Weights of a small image diffusion model: muon at rate 0.0019, batches of 64.
Rows from block 3 of a small image diffusion model, named by matrix and row number. Rows with one number belong to one neuron. Each number is 500 + 25 x the weight over its row's rms, rounded and kept within 0 to 999. All counts start at 0. Numbers have three digits each.
Before each neuron's rows are labels from the 100 images, of 14976 (inputs lightly noised), where the neuron reaches its highest value: "responds to" is what is common among them. Only what is clearly more common there than usual is listed. The data: photos with spoken descriptions (Open Images, Localized Narratives). In brackets: how many of the 100, against the usual share in percent.
# fc1: MLP up (model.blocks.3.mlp.fc1.weight, 512x128), inputs 0-127
# fc2: MLP down (model.blocks.3.mlp.fc2.weight, 128x512, transposed), outputs 0-127

responds to: text has "sky" (51 vs 24.7)
fc1.102:511519481465503471480508499482544501497512488488483526535506470454477489484513475508470521500510516465526512492485503527529489484525500517492507498525498473507470500569513496533518493534469509526474513576516505484490485489537522546512485519564552499482516479503512486508519487476482481497484456517485491458502531496466520507519467492485586548522543520490513506503484513484496475481447
fc2.102:526520520529502500497508483510497515504497535494521456520471495482531513472507499535510483497494519538463443553505473524530489498509466508543485480507505540506520445503482504493496444494502510474486517494509486516520464508458521516505433494449490545494500527477513453499485502525524477552479467478546492511474441498495530515482479528503514526489516510505490488491461457477536543518487

responds to: text has "grass" (29 vs 9.8)
fc1.427:519488487490523505490505511465484474495516508484507508499484497488497508500507491501515485438540505534577487461471524505525505466528520504489436487489497560496507471510517494511497460516514501490458473481507542475536503538487486488497496474520503506502526507517502526473498507463501486488518551482471424515522569470534524507547486499449503505497508489498510525439489516478528485491517
fc2.427:455454447547505540512507496502481506509502519479498488516524492492556459532496526471479513525517515494465508490515507515541464542509513538498556520489479452509475477461505510532491497511477487504505505496481487522476515497509525511492479443481495486478502518522424527508504445474504520503491479501516492466507525502484466485498552514553522536504480510503482433487487471481493501504488

responds to: text has "water" (28 vs 7.8)
fc1.474:484489522499489456510507517466529499517505484492497509496502530489478535501542475519522501494538504506495494500505554508545508543541507495492555513506512501477528536471492479502473515530506521499503447513508482499487499519478466513452477497541508510521497493493523497487557441516459519507427509496477504470527538515495483526514525507465529509534482498497500470472508532516564514551453
fc2.474:462440513501484549523512535527465509491503527494496513500487461508485501428500496527491517516446545500542480502486443478501469490527503489520474525537495466501490458518545505505505487482504468503558512523532475496505508487485480532494515496470479470505526522489504493487453538509540465542526478509535476518518468522483502510460488507461488454495520499497502497474539469506483512507513

responds to: text has "color" (33 vs 13.3)
fc1.98:468509500548513483508479505531525453505541505503494498493487495509493505524483498509474490520504474507463495506523479457455529505510494486503510474531515467515484536486467483471529522493476454502542550530532505532514515452562477512438514544507528532514486513476509506489465502512524483477515466473490480521485491558515491467499500482510471530505531525514509496555490511462538507545532
fc2.98:511479476507483491480528493469490498507493552444496462467529494504512487509509499518480513493498498523501515490474476473577487521526482485473495524485472514482557477495518535506499474513480507503459466477436498502464497490450513528515447484479494489506496484477481521514500545459471518541520515479518501497520508438468470516474514516530490481524496450503480508486455512532501460463518

responds to: text has "sky" (52 vs 24.7)
fc1.171:441534523466485496543483555487507458493552505504469481519502454487493532463508490489490517463543500494497476515504486498557462505535514476486521494502456492544451502532525486487508494481502523508480531523484490516518483525427485520511515506535490523524490477467479511495520488500476454489486528492484469486506503511440502492496473506540508525508556495486526465524467502496489484515513
fc2.171:517501489488516484474523464465513514491456514508515476484467510459508513498477530516540475554472493485514510480496468544499474523484526488488489481487495496480502453486515481474512488553501529481529530511458482482479488491482469503512501502559518543494480474493502521502444534472467488520476479439508495485454506577502501510481490529562476513489448509495485497475515529498485514515485

responds to: text has "table" (30 vs 12.5)
fc1.403:469499509531511506533516517494501460470501483488495520525475567485466482480455544496479462500526470565506496502493525539508496505482508461502496534479501489509517499566507522533513524518505517494503476489529506516526503503513501502503477482439469440517492494482524510512487535492465542500475453497479457489509473488475470472508502523502509516483511511565534519511499524449512487468463
fc2.403:525509480506471545520479525482543450491500547520478502506478436518483512513541458535504504494488478486520520487485500505462514499502492518498462482488545512535516486497526513456477478521488487484503474543471470476458496492484513520582468458511503507485476522489547455471541481478510491491518517520513497494479510500498470468473547502480546512494510489520516516455473511476494522466497

responds to: text has "sky" (56 vs 24.7)
fc1.445:512484491496539512507481502504504489491521518477509490505452474519477490521517528478534497452484507541470513514474527531499482495545512492525500492494461524480509492498507456534482500489462475502471473517514459504451478434535473454529505498475517501478453495465520474441493499525453567500462504480450537496486521464470474499532478482498497489499535502495501478492520460515516485513513
fc2.445:503508462500490452492486511496528505517520465499490501463483504475550533450487458510458533486467485473498488551505452522477527536491474502465506502506546530490542497514467450506539508501546490520498508540512503522528521496453539490486477510509524463466499483504501501534567458520506480509524486498519483496473488519510522500473480498537473464496492485492495452508474512502540517530504

responds to: text has "color" (32 vs 13.3); text has "red" (26 vs 3.6)
fc1.230:516472538572509518491506468499511508500519491487536466530525495501500479511524505509534516443494452497501474541500518455456471511481512486513488488531520508487506576467481504478512504526473491528505539516553515491505463480488491511469477477477512493488502544517485516444444489514486482498496505510516518519490541513525508487532530500518560471491518508540493517536523519488525498476530
fc2.230:482491488501562469481509517492480478488525508495481505459499541490551506503470524513480444498500482478506485463513483528543479499552496492505464534504508506522501463494502493510479507465493495477506489504441467473501536507460516516499522500527486525468504472484433508541494508454520498498485517483495528477512508506492465553477475474521473522537493500493508471484472461469507506532576

responds to: text has "white" (28 vs 11.7)
fc1.47:519498516511495517571489465520486538487527465536496516499487458510498531505495532522525495505525516496518505511513558472501545506546547477521510486513478506462484516540467534538485463492477490477564469500492534476494530505490484533516510510502515496520500502482458497512518535524510475490490468525478465530518480480509526563477535474499496502519479492508521478483499556532552488509489
fc2.47:486508520523495515493501523450485483533512531459493497502520514476506489534497491481462495494479468527486438491530489505529443501485454515496482532466518466536551499485535486451498506517530516508506507482516502485502475506522517487492500476528480516527469498515550506500475510511497458538483503501489488483506506447526507481523510502502468492499546489539486536494454423442480455488498

responds to: text has "sky" (61 vs 24.7)
fc1.145:523510511462521510510517478506468480484475528512453554522469496508503503447482540520471540535542528490504524497470479506514485526509502489485473543516494508509508459519481478525503473519545506544499495498509471486485509493520464473544486504533475455537541507479530493520457466514505515526473525493532528518478522511454519482500452500490504487500523536502509531517549517472527459485459
fc2.145:514529485478474497514521489546541515540491503585528464529552518477513509487509468465549478474458500527526424502514509498488454526483494507520460466523526516480511447513492485542505501495493508499485488533521462499466517497477507458471492502496483513474502489483491540494521514512511497498530498532516460503534487481519476511498516550514514527498504531509537501498483488526510509530471

responds to: text has "plants" (28 vs 9.9)
fc1.155:486520456509509478511500542502486475520507491485485483470494557490545518513487503509469511501507511513481536472539485504527565451500489508496512548489492542467487508557505516523482517497528470488482475497487505482576517483529518520483475488488550500474483416494478497537509521479543497522489545495495485477479494478549518518500495535479494467484455500474488494489500517495489490515482
fc2.155:539467500502464520482489562502523462517488482521508500523533445530481477487513484521500492483449524549484468544522475494461496503506504514468531506507501484494505519485490512480527544507514551448508554521527494492466483490489468487520530495483518468516470549484485524486534473508487531454506465488518525548530528523484448530517491501463511498495508498515475470523494487504538495493512

responds to: text has "sky" (51 vs 24.7)
fc1.422:518463508488510485494496501481486543508533458507481536547455534482489497497515521516484529510463494546440493493462467509505488514520514501488495523517469513499516482533474507493525460477481466499490471477537441496504544540508458519447490491503536495461521494494459507487496561500504490498543474530472496500546515488485483543531524521509546504514495505473490530497473473517516514489461
fc2.422:467503496469532478533495497517533512511529480485492478514495504519475553537552486460506515488525475467534509499539483515516514513505512478496449447511523491470510523475472469524540519515497477494521517483474543476471512558490500499576513487475494528494493523480489525492519524501494469490476538500468481473497520533521530503496504467495483543507532532553530521458475501530491517496530

responds to: text has "white" (32 vs 11.7)
fc1.63:488480527522486485504506543458445472546542498493496504506465506522526496502459515463506516459535512494487477511496550506474534525504520495477508492481543509532519478493506524486510528525465470485547537522501457542453489536474487517483497505505508512553482489480506491496475527492484486522467501508512500483455524494525451490520469478494481518445499487478558502465475528516505494488453
fc2.63:493475506465477556495524496546526489484488515501457497482506469513522502534495486524493500492534544486553528433497464499483502459486506485486502454501484481542505503502504490493512505490509500512472483476463524480531544461501513487528491533542468544506494510511494488522527518507554497477514477448457464505541488507506489521503500498541520487501543438495440486504495499492483483464495

responds to: text has "sky" (72 vs 24.7)
fc1.46:529469565458491493509506486483520454491479530533508543486557483506525538425519485522489516510530523476478520510462545523497479493510535479495453497508498492509530503514514457561455475535460500529508518537503493526509522495482477505521518472522498504508502534504489528488519496468519495490505516496546514496501466485506504511484507502486534493504494502475492518420455511522485499482486
fc2.46:498515500497449473497568479505476506488440490482543495459536530448518480492540522476473530517497474507526502502486487488503493510493492487461502492495539507499518479510518497494515512487495494562492505476510515487490481495469476515486491522499502543493491521474501514527481489455508500491523483478542491490508482511511458514505464551521491529517529472559454520506535583484479507541532

responds to: text has "sky" (53 vs 24.7)
fc1.158:544547480521501508466480509487543502505507461502502429498473513505437521499499502517524486515526474515550488517518476537545513528459529500523537510502480536514444496486461503500489519507491483468479539478506493497500449527498497537513462488501487501499552485474544486477513534468500495467458462517492508481470535513493531540485492488529523499483487529496493491505524539497484488480471
fc2.158:525513506537468573484508505536508460466505494509508521509515458500551513498486513493474489484483477478465464516494480477544480487500499480460481498470489512490535541509476503469542491479500487461513509478463477494528538525484581510501534482492499527516475504512496504467482512527480466506489448517448472514515474468455456482513494476522488523503515517490513478475463490498480487459499

responds to: text has "man" (29 vs 11.8)
fc1.489:519507500499455504564550497501487544498483486469541512486520493535488510473506467511513505529483480465554547470480495519497481514551490511481475526518505489481480529514495527505493437530499480516536453553499480545486476547506468504467463508503510507525450524505482520492524510505501487461456485463513510490488521517522513506483476508526507501482508487493465459536489466521534507523487
fc2.489:516506500527466552565471495483502523477520482472477517475501483536516475468533493474530495476506523478425501471443505526507526480468472475446515493484546505484526481492512511517498489513514485500466508543506478506552509513473541494488514488482480519502538517469501529479511498506488499518475487479485534503514511524543488516546549467511509485511518509484533484502492510460534476556502

responds to: text has "color" (31 vs 13.3)
fc1.29:495518498483491523490483503566463460529506462509504527483490481544479494497545476513484548501508506482502514461482479488494524469513527482562511511488502505487549511526479495507488495483472471457538495498505496530495476479505492526543494468450538492489529470450525528462487464523501475498488511511543512481473483474498480493521456503497466499492506501552463524550487463481498517452520
fc2.29:462490523524517525525505505506484520516478496498506506498467528523528484577536465474501497522536510499520469534521496499551502545515490554507523493488462466502463441458568533519483461512484490463477488537497501507530478515496487543505507469474481494504498505525498528498484499517536514503480540455525510555536536517490536471474528502480517500499514505501505472485505498511488475491479

responds to: text has "plants" (29 vs 9.9)
fc1.443:508533487498533510525509477463471466519526522498486500540467551498501489499521488525535466490492490495486482573494510508543562521483510525464498507468464533497506488460510526483461459504510498520499502507494510487484507526487502499482498485470487507461518490506502503494520518460531506479538549504557525487470473470520508565505487467514562484523498554516526511487483497515491453503486
fc2.443:508514504460488522485515515516498506496493496515455524494509480518518481506504527511440538496502477504539482544501511471497506494500519492489499527507546479480475510552471491526515534495475506447521545516518498518510492525472503520495507501520509479567460544501456494518517497542482527529497429500474502527519513515490489488470514463487514497548445451499485486501469504513502569508534

responds to: text has "man" (29 vs 11.8)
fc1.437:459511493482527517468489473543484492475521497510553521540510491475523500533516500470515447507485523540456486525510531514467521476485503478483507515482547465474493535531475568544485517466500482487512484488473509508454514498536520453501446493435499499504462469487489476483550488491521520488471487527464544467508515484526511488497494512516503489504488456490491500497523502512518519485517
fc2.437:487482528492491455485508539465543473525474516525524473524525545520524514493480512489525569486535520485552487506510544483531534550535524498487485502545498493508510463485473513504521491516500492502446498465489480482497480509438489476499554500473520553487492489528531510519481520524494507484530498478483480523504501503491493499455491533509541500549490486488469495507537507549511521507494