A small image diffusion model, trained from scratch.
Model: 2.8M parameters, 32-pixel images, arch uvit, norm rmsnorm, activation gelu, patch size [2, 2], layers 14, width 128.
Training: muon at rate 0.0019, 6400 steps.
Rows from block 5 of a small image diffusion model, named by matrix and row number. Rows with one number belong to one neuron. Each number is 500 + 25 x the weight over its row's rms, rounded and kept within 0 to 999. All counts start at 0. Numbers have three digits each.
Before each neuron's rows are labels from the 100 images, of 14976 (inputs lightly noised), where the neuron reaches its highest value: "top examples" is what is common among them. Only what is clearly more common there than usual is listed. The data: photos with spoken descriptions (Open Images, Localized Narratives). In brackets: how many of the 100.
# fc1: MLP up (model.blocks.5.mlp.fc1.weight, 512x128), inputs 0-127
# fc2: MLP down (model.blocks.5.mlp.fc2.weight, 128x512, transposed), outputs 0-127

top examples: text has "wearing" (30)
fc1.20:541471479475483546449521488516480470483519537507558506513488483473451520465484514521514481511495493515488473453515526468520512535484525517516485506488532527496542537520547492503556575517471497514507532514525519511501482518476447517493461508533480528481513461534499505520514493508505496518482517506488519481492541495520509512496431490479481453539503483479502506504498507475489491508487
fc2.20:491484489495549522520463540495530527485499463496501501528545497510507464503472461483531500531459433504539482516499513489495483518469523479480530480501495522519483493497487489476505500514529513498488484500422488539479519480470538487488528509489506489477477531477499520526485493504490499532487503435482486498426483524474491486512501476548501504489518487562508521516449546480515484475499

top examples: text has "sky" (57)
fc1.432:484474473489500494527497485466509535518507531511415487470521481520488515499468471496485456492477497536489511506535486486481484510479467477486488517451530474481489480551500487502518494480471534461484464505472474500490509481461495483496523496522513488497489490500532522551525561514513485432516418499497451514475535503506503488501498501493499519461529461485519501518460495492485519518505
fc2.432:483520494467472476467465499479496492468485488488518480509488502490463503474522471496503514505541457454457499476468428493541450500495479504468473498519525510500492449500527467475487505467465532453513491526510478516482502470508475494507458490559470524502542540508481515511497525459500519531498465495506480483490511529494500465483529449501486476449478493509543491516496464495516477487511

top examples: text has "grass" (25)
fc1.178:501507480513535491433496474478515522505512493533477537468525471524487465481480510533514499533499499499483516485491515495522458482467493486486502501490529461473459524505504481501446490523507477467547533538492520507520526472511507529522488454493531540548554555518482514493490499517492488482483518519536509520498478491515489482483498500503460510514506486455500527464495477478429503434496
fc2.178:506477502500476524502541500508554471491521492515487483483521516501459491519522499516472474507496468480507508493502503492501509486540506512481445508529480500518510515506521509506482532517506475535498490455466467486472485538534526496466539534555449464448502496482513491461494479480530497470529483450521455473497516452528511507560497495512530494537495493504517494555513507519536466527543

top examples: text has "water" (29)
fc1.113:473484516555490472521509496480499463513512530458520533502478481538497498503528491516519492469486476564520505538520471467477540487497493492538500504492536498506506504505502474504498552511496514515503463508496455549475504486499498506517487543541474507467472480494513479513538450487495498474491514490489525490523521447491508525557443483549496485479519489452528521465475473529512501532536
fc2.113:523545457466521544491466525527501534477532495512496476499516523483527510418513563521482540544524538478475478502520507527500513495518508510470478502555497509490501507460501506465516526496498492510505521528507524515497526513502497521493494501502529481513545512499502509458452483518504528528510488499528468524498468538506516497504518463480523541502511542544492476529516518468542492531458

top examples: text has "water" (32)
fc1.164:449497479460482500497529516468470515502489520452538517477486474521468494530505508472489521467485530501520517527517519499516521525501513520522493424498497504467517508479467537514452446517466541487495527465543524495500482500467454490498494501509481474479510489509530505484542508494461517501522466484582500483517493501521533504475457514509511515515485505527434522518522476510497508510505
fc2.164:543545533491477497481469509538503488460499511523493575517527484470457496456477504559499473484515484525518494475534522468459487503504457521502477545496484506495517527498504492497575471529489474496481495476429509476515505495489480524502490551477541490530487536486507510489474495507523469467531522485509514502520495476509492460498520476499484488486487479521503451529493510504539502501492

top examples: text has "people" (44)
fc1.18:522479482461508525494479512486456537484502467525540494482508492497499486481462471501480532493541480530489520475528544487524562486437516495514483477493465510507467507551560482498548507499511472488509507479515517520520472473495500525488547521517476511493506457526493489464512501487484547498522496491527525468462542508501506463531520460526518516496510508518514504463519562503521523484471
fc2.18:485492478489538481468519457540491477517543451481483524504504447482561529506539537474502481493490461506545465486487465532496480528490502482527526460492523506491555532509516506522496518470529523513491472526497481498507494498532491460477465506524504508450454519486489511536516488507505507524488500429520502522511449508475519520490482526550489473517480512512504489509456488493471501507500

top examples: text has "holding" (35)
fc1.176:525462500507453534443507505495531510494515459507497456454506497530482510476480486499493487490508495489494471553509491541457476484505497488513470494534483520480512516539499505484500529497478464492514525495495487486496462457488509511498495489501529504503476515521471446484458487481500510463456451540501465545511484505488462523463499479520509507525523566448534510502492472515487447484463
fc2.176:474472474507501480525470516500428492498505512487514500510532472496508487501474495532501516497510502513488529489539466546494493511509510502508462528508507456483474544512488548535546482463465520504520508490489534522488538526500481486509543496509510504544514538498438540482511505522453534485466553476517479510493538502529465502492481506531444490440495465498480501492492504518482537524515

top examples: text has "grass" (35)
fc1.79:505551515490467507494524504515531478492527514460497505491505541528550476501493528518561507494508482485521442501510523514537499462473528478521507551516518495489520520525542502508506514485533487471502487525488504520520491478542441473524485460503501512446514525513460534548491502485483475563515450494493469501518514517510483489492493486466508537513490507542506479503480488485514532544461
fc2.79:505489503523517493522519508492504440477509473522501481507482485479462531484533490524522530481478536504465493512536543499474478539526516485482480488540513480473492507472478511483485506514552502503460540527477534494511526503471512508524532531494475515506509520470515521496531456465493475439490502481517547511489481469481505475549501521497550470540514497488494449519486554518483479459542

top examples: text has "water" (31)
fc1.192:477486474433489584519507473465492513534514506525533491480548458500443477494475507476486465535503492487523528501518511456502485530499459458504498485489498529484509483513488488571453513541485548500494474477534489526482503502497529495525468538515506494502478490513518482496507480511488533495486503506506511481514477535477496507458457504540538511502508472509526527485519481520473507476515
fc2.192:560439485525499485506500512509474494503502512463482486508533484498475481531567509536531494490475547546475467518527497510494495525490491509506519469526496539474515530463527557481530478504512475514481548519506479484473486508481445490494540507516505494528502501526509501475512486468514483462518531486490497552498488521505534518529531499498484517484512500512425523521457493493528514539492

top examples: text has "red" (29)
fc1.465:499508481552511469501498498559530542485509525519531493540514506513469520494511520480527482498467488528496486512511480500471478547494510544537542427526504548494522511472465539458525487503493488525530522483517511538507497488504487516472507521504483497505494490511551522515507470516506529481504541492495549504477506498518478467521492480521446560499501547523471515518468504471537500472510
fc2.465:466523542490488556487509509460479457502516503497464513483531474521518502508479496536474548510518525493503479478543490511563505445499485472478462518470496463461472495518509458521489516510466501513495479507491476506500515495500499480508448515467546489508503495533457504473507493435451501545508493493515478530478486496486480489479530476500549500516497474506532481478533487519479554490508

top examples: text has "water" (25)
fc1.16:517506518499532524496497518471537469506485492507498496518478477503537490530461454491557474517486507521488482517527487457521462484505495446514504469523512512511533501491520511526541512537529502473518524488520467501499484558492497494485456494506517548465514498493530459547519458506525477515518454515549479499508468525453477530486482491506539559519518530482506503489523461489506484474471
fc2.16:516480501521506494489518471524481541509491531509516488481524535514472478504552489539447488482526488500479488496476492470537509507523465545466517495508528492451488491495500507466483514499496458522545512494518532524488479493510536517539529476452460495483499490481511457503477540512581482492515482491455495510513513485558525511555503492514538501531487510486519522539501541501460495493513

top examples: text has "white" (29)
fc1.6:491443505514474516447488503538470488474515560503479480517514466514486474500483532515497520539490521524503524496501552505512534499514468541492528472434501506501520506503446491509474503489518517516483482518524473525501468482471470502530533515513463500512493521492510475526481480494458549512485478440504520496521505484461515465481487459490510466548476448486500499549478488478499483508494
fc2.6:511511487540474497494468483521547466549445497484453519524490508494493513515489490509502528517488512512492534512514496490473494490522495492506508493488503509507500525541500486524478472505492483480504448511489551480507514484490498439517486469524456470549485505476508480502512533564523526449468514530469506490495490519495405516496474482474482486475516489564482502488485492545529517501509

top examples: text has "grass" (26)
fc1.281:516511472496508500519499499496484511514498510546481508503478466499528489486527561536484488486494502493488477482526532471544546492477506524497486546496536529490531503458523493527511517477458464494451498527508495507523497515504474531513499488479535523424542455479471488532472485526495470524547457526484497494495511503437478466524503479532481512494499510464510518482492523508551505550502
fc2.281:475517524517525508480546497479479447479483463511506475536499513526486467504489472511506494505545517507498472516528475540453480511460488474501491490511520497511454440489483522492474487519530548481526466491483478498484511479465536448465508486485501498544523517493500521496508504459484484512457473517492444467490464516498492501461465476478557527510543504531497494538530475528488489507515

top examples: text has "people" (44); text has "wall" (41)
fc1.390:517530509437523493489493503513505491550531513492448490539529521429513506509490485477499474540537516510520473501491539485528553488509495496492503522515505511508484510490480492491505519529539492499512507477519484508504499463469483504501503496482511523467481497505525503495553510499502546490483489498475500446524479488498506514500570540445574530489488480517481565464540505497486502484495
fc2.390:489461510480492532502509553492463496494453489490507517516469483504481499528501488514498530507500513525503505511511532484489510499480494510525510461479535440488479452507486494530512487449502469506510553501483515492516493549526491500524507541531477525530506502503517486524514465472498474530534499552545461513485470482494512457461454514572481456520525504496538488493496501497478541451482

top examples: text has "man" (29)
fc1.401:513523483482537522475496500495469504490546479420542504480531545481525516556510496470508528476472491511464468479496522523534524513505504501506464514530489447474497495569467471479482518541496519466460502487471516533494489504479470517474517489487514493469511473496505516475464488503543518501515521520466481521451492467513453506535499513499507492480448513528498505513491509523486521520493
fc2.401:502490520519520491510518534481535512498523518516478476517515469493513531485477466477502497476506503516550508449499527531516526490474532473517517499476487523485534490551522528488533458460534482498496496528524499451497493500524509470520480520527586531475457473504474464506551487471484488469483503511484527491479525524535550488490479460517516493490494502521506503514448503458472460490481

top examples: text has "red" (27)
fc1.412:481507487463507461432475504521500510519499477525529466503499541480496520509517502479470509519539531476494502458438515516469498493467540486497455480510499435509476511464515508486561505490512476500511489531485502493502487562486470524490491505460519479515504487511480484503557504507506532500493466518504463522475493503515495488536530549498514483519527512497523502514519520491510525575533
fc2.412:466515472499499522501518502510484534513487523518489500515565427496520501525493479515542491461472486511492493531521505494458533536478440474484487473514508541500535552508497513512478483527479500477483537497475473537537514519483483508502550504494496542534527515520527480510494553477492534545501528480538509479506459489475550517497508479495462477484497534523483476489526488521479483519495

top examples: text has "sky" (54)
fc1.260:453469459501517515510490504513427482536532541476459480471472488503506459510476497502478491511523511524547516488502543432487469490507500521525497525500497477467506480498516546493456478507493531481498475465499503460512461504507509493448516532479536483466500542513520490505476507494517518470481473516480492483496474488496512476482469507510514495506492509555493485507545464495428476496491
fc2.260:503508508478480483517454489462514477476522467487519503554520457527517489508479467509455472489486453495493514525486529515497493519487470478512515473504511506514517498491477472462521516571505491487484511498483496530486529495522477506531560508546511511571475506522495524551502500513519472546516493531481533525535528522490449539501515506484535487517499493494493508476455510560504488477494

top examples: text has "holding" (37)
fc1.318:484482484489516525504491498477513484518496458514490529519481471456454512491498483503500517507455550457477498483495485513540519467494466463492502540508528523552472465513515510474550518506487515460505482507514483496544500533474525489474482511457478530484521475488513507505518517516488503513483497480519484514540553470552449519511527459470508522555480513499520534490496471477514502438477
fc2.318:518508492484527525478551501537481514471514515483513444526503491531473503541461536470497497475552466481468484480456489504479521497487499480542506515506496490437502488466470502507494534503475470496522497506478515472479486503496468475531472526534517458489470510528500484479524440518491529518537502492482498489476454503472526436512478502542537452515489512479510486503504505493459510531483