A small image diffusion model, trained from scratch: muon at rate 0.0019, 6400 steps.
Rows from block 7 of a small image diffusion model, named by matrix and row number. Rows with one number belong to one neuron. Each number is 128 + 24 x the weight over its row's rms, rounded and kept within 0 to 255. All counts start at 0. Numbers have three digits each. After the name is the row's rms in percent of the matrix's.
After each neuron's rows are labels from the 100 images, of 14976 (inputs lightly noised), where the neuron reaches its highest value: "responds to" is what is common among them. Only what is clearly more common there than usual is listed. The data: photos with spoken descriptions (Open Images, Localized Narratives). In brackets: how many of the 100, against the usual share in percent.
# fc1: MLP up (model.blocks.7.mlp.fc1.weight, 512x128), inputs 0-63
# fc2: MLP down (model.blocks.7.mlp.fc2.weight, 128x512, transposed), outputs 0-63

fc1.158 170:114162147141122165133152155177133113163109150112099126093166117145108098121153133128133138105160109138118130119134114153144152114145150106134115160120110139106078122126145097127103197164147135
fc2.158 166:140127107104067111133084107159103150116140128143090128162093109124119154123138114147123123061137115164144133130078110153101143127110139101133104145152145136160128110136095136140107111103119101
responds to: text has "plants" (41 vs 9.9)

fc1.273 096:121138146131107144094129128100149111147162127163159158117170135165106107171130110117160116144095133138110087129140171132091136108154116133078108145136067140110131122148102134150159138094148153
fc2.273 101:139142135102135058153119102127089154140095118148090080118140098120147109111168129147144131129123077110158152101104083115129116120129138107137138125071090114114146116141116149116138144129119134
responds to: text has "sky" (66 vs 24.7)

fc1.356 095:128138126146119106147097165120119144113120084089089133124163128145125127100111093102128109119122097117127104098078080111127095126106108127111123085099069100137139112153124078115100113107117132
fc2.356 098:113107107108132143110130118100140090113100106111120122092137111128098134099122125131150112106160123098135106070104171103174113097137120166137140155140101102154117119088111143112185092142155141
responds to: text has "sky" (62 vs 24.7)

fc1.346 105:152142093138162123162120164143094147160126139097138159119124144118116117094165138173155103132139083114123103119093159108155141086111130105134132117136170142155094142141132144131137127147153142
fc2.346 103:124078172134128161111117088121148155158123132118171112102091116116118145176117140131152143130096141112115163097115132133099119140153088118153137120137113105149135110145104126131099121138105102
responds to: text has "grass" (26 vs 9.8)

fc1.458 101:110142097114151129103140117125141170133126146165113099056160156164144115180076132142137141085129092149095162126120124159139160129142147135090194112133063096103126151151142113148157121171140137
fc2.458 084:133147135182085150157099147094107116141171143156131121168173132141158141124081131137157147191101115131104142183118132114105117118101125144114080113130151114128137119133117155120116138113143115
responds to: text has "plants" (37 vs 9.9); text has "grass" (28 vs 9.8)

fc1.396 096:132144118127121114121167102116133086097129090144101128104156114154140110143134170105170128103130169156099152143171114102137114099100091105083123104117107138123148135117119119171118176095113157
fc2.396 095:129072116120133104120099148087113083088148123092138101158103124125107151100100101126124122129127103113135191105098127111112137109165178110128120131132150126150143128146166163105124110100101145
responds to: text has "grass" (32 vs 9.8)

fc1.144 088:156106101164146108124131121128178121140134128104105139112145135121130129134112167157111172132092150137130135125162120130081125106119088092150110151149080112127099157083094122140143097131137109
fc2.144 091:124172107105140138128148161149119140116080144118110151128144107101138116117139138074105143154165147119095141107104091088136140122127105132141129106185119146093178103138141128165147097176127112
responds to: text has "sky" (50 vs 24.7)

fc1.423 104:104119099101112118122143147113116130106104152115083136132167141170172132136124148136110113173089162098117074136178137097124081113135101137115185118167119119105099135164138111138125128169137143
fc2.423 089:122142129125102164134135112183104137155107122133161142109142123113114130137149104112128111119107160159099142091124103150098155140122110089158100106097074136176110103146102151097129164145141087
responds to: text has "sky" (55 vs 24.7)

fc1.141 089:098153153149179133113123112123141162148122162113148120073174167157134115090127130120118131108115139168110135130128119128137155124102100110140141103124142073139135142146125039141130156156174123
fc2.141 094:154131117149076122121146133163123117131146135142124133148126108151109146085105100152111144123152103119127099139123110094113156125150090139142138120098090142102145110139097180119098083080109152
responds to: text has "grass" (37 vs 9.8)

fc1.291 096:097122157152151111127117142156095123132143155076087126138082091130122176116156142122083126119093119100118071124113134143137143120142101141152134145160112108121140145149134131168153171160138120
fc2.291 092:144120113148113167097122155173107184126148127134163136132160145085133136084112094160145101121148144160136151119176138116105094127151141134134107095097138177139132127149179112090097118094135144
responds to: text has "sky" (64 vs 24.7); text has "trees" (59 vs 27.1)

fc1.481 087:101094173129141144175142137139108121159122104158123137071152148134158150094085139154147125116123138124109123114088116146135167083188126122132137091164127134129144097171143132119104141115142107
fc2.481 092:116158096116144148168122114137088165118171170135116098152098120102138118122140103084109171083088110141110104125109133094120093155102115111139124157124117095110116150111153078123143118119134095
responds to: text has "grass" (27 vs 9.8)

fc1.350 109:127086114094177131132159139114144093108146131082113161095150146155085109096138191163121136148127141118123122083117174086152140107122123102124156144164117134113135139157153124164160139151106150
fc2.350 118:126117113125076127147111133177133150186081108145112095154118166111109137133155127108114129151129153096132125175124070121100106107116069087138171089093140107130146119144138162114110120150141162
responds to: text has "sky" (55 vs 24.7); text has "water" (34 vs 7.8)

fc1.17 100:133103137137119094106127168165143130133159125106109135143117165187112138135122155143173125160106110107125130085122142116091154058128066155148096144151128106162142126135113146111136136136122093
fc2.17 105:122169147088142136141121119127135143120127135104094117133175164097176164122148129119124147121110129121114139179122110126174102165106170102134164135118144138119109167180125136148111096148132168
responds to: text has "sky" (57 vs 24.7)

fc1.16 087:108072118136110102125068145132087151126144165151104112156137125112153140114139116113108118106130097156117112142124088128115095144148109142125117173149114142133157147170149114113101115135081168
fc2.16 091:149132114104126222141198142118160118110161090101129146072123084122117130127121157134131106137120146125123108107102164154119136124149159118171099130148102105113098101091115143120144155106114094
responds to: text has "sky" (55 vs 24.7)

fc1.270 107:106123081158108113128124111125072126130151168132118134062137105121107146137138145133119157122169178177155089100145151132130106126142101095128141138162129167115146132175137103149179092096166076
fc2.270 097:100163149066131140179116156151146129125095157123105109133194124118150199115134131080127130089125128141081128135113144125124147132086155132075147108109141097139114109122118133143117124131134124
responds to: text has "sky" (71 vs 24.7)

fc1.431 078:127115124145148142150108132144121123121101150116137147149146111171157135118156096115141162096155141131155129146104122122112149119163167124143162137126149116078079126129146106148156153150158141
fc2.431 096:178115100111141121082112143146107140125112111171107117089111114146138104120122129103128106108148110126114064097130125079183099077126107129141111121146138138156142148107116131118073158058112153
responds to: text has "grass" (28 vs 9.8)

fc1.11 087:110128145133100114122177154114135148151118107142084140101118152156127092190128189085139116135101164151109110127149113170127121099098096094124077141150136109128133113133130060137124127159158105
fc2.11 096:161128140133151083181083128144115093131128162154137119169139127111111174046100054162110160128131141081123132155105137101111139133121114132116144094122125131127115139120123175132111127117131128
responds to: text has "grass" (45 vs 9.8); text has "plants" (30 vs 9.9)

fc1.211 082:113103119141119108105099143099133088131124188130169160179137143134069137129151090141136113160091160118175116079121137125109149125113133121127128141142151070118131124137089100155152176112151106
fc2.211 098:145140134094149124080131115148132122089144081084169106065148133104112125169146107116111139128146147133126107142126119150150130126117124149174097116114125143128125124119122168130115100090154146
responds to: text has "sky" (75 vs 24.7)

fc1.491 096:127126140139126143138130184146089143142121133117118138106096165128161110094146144172150139148137136167124100082121125125115121141149145147111122172127104133130131159142155179143133156098147160
fc2.491 099:080125140153138130117096109146087144128128184150119121165134107121099118183102094143114119088134110120126145173112105113103147133098140083135149116160157104114073131137107104114122091172133113
responds to: text has "plants" (33 vs 9.9); text has "grass" (31 vs 9.8)

fc1.432 110:103110110119152120090131122115109071133089119103148174058158171119154182128094146142118149134108117088121134116106155121153124169097108129119157102171097094124138123090117085137155123125121157
fc2.432 097:172101129134140107152116102128178150135122134125086117182105163176102109098078123145113158137124110154145085164122106108110131133112115112114095123115133115129152124166168113129104117114126113
responds to: text has "sky" (57 vs 24.7)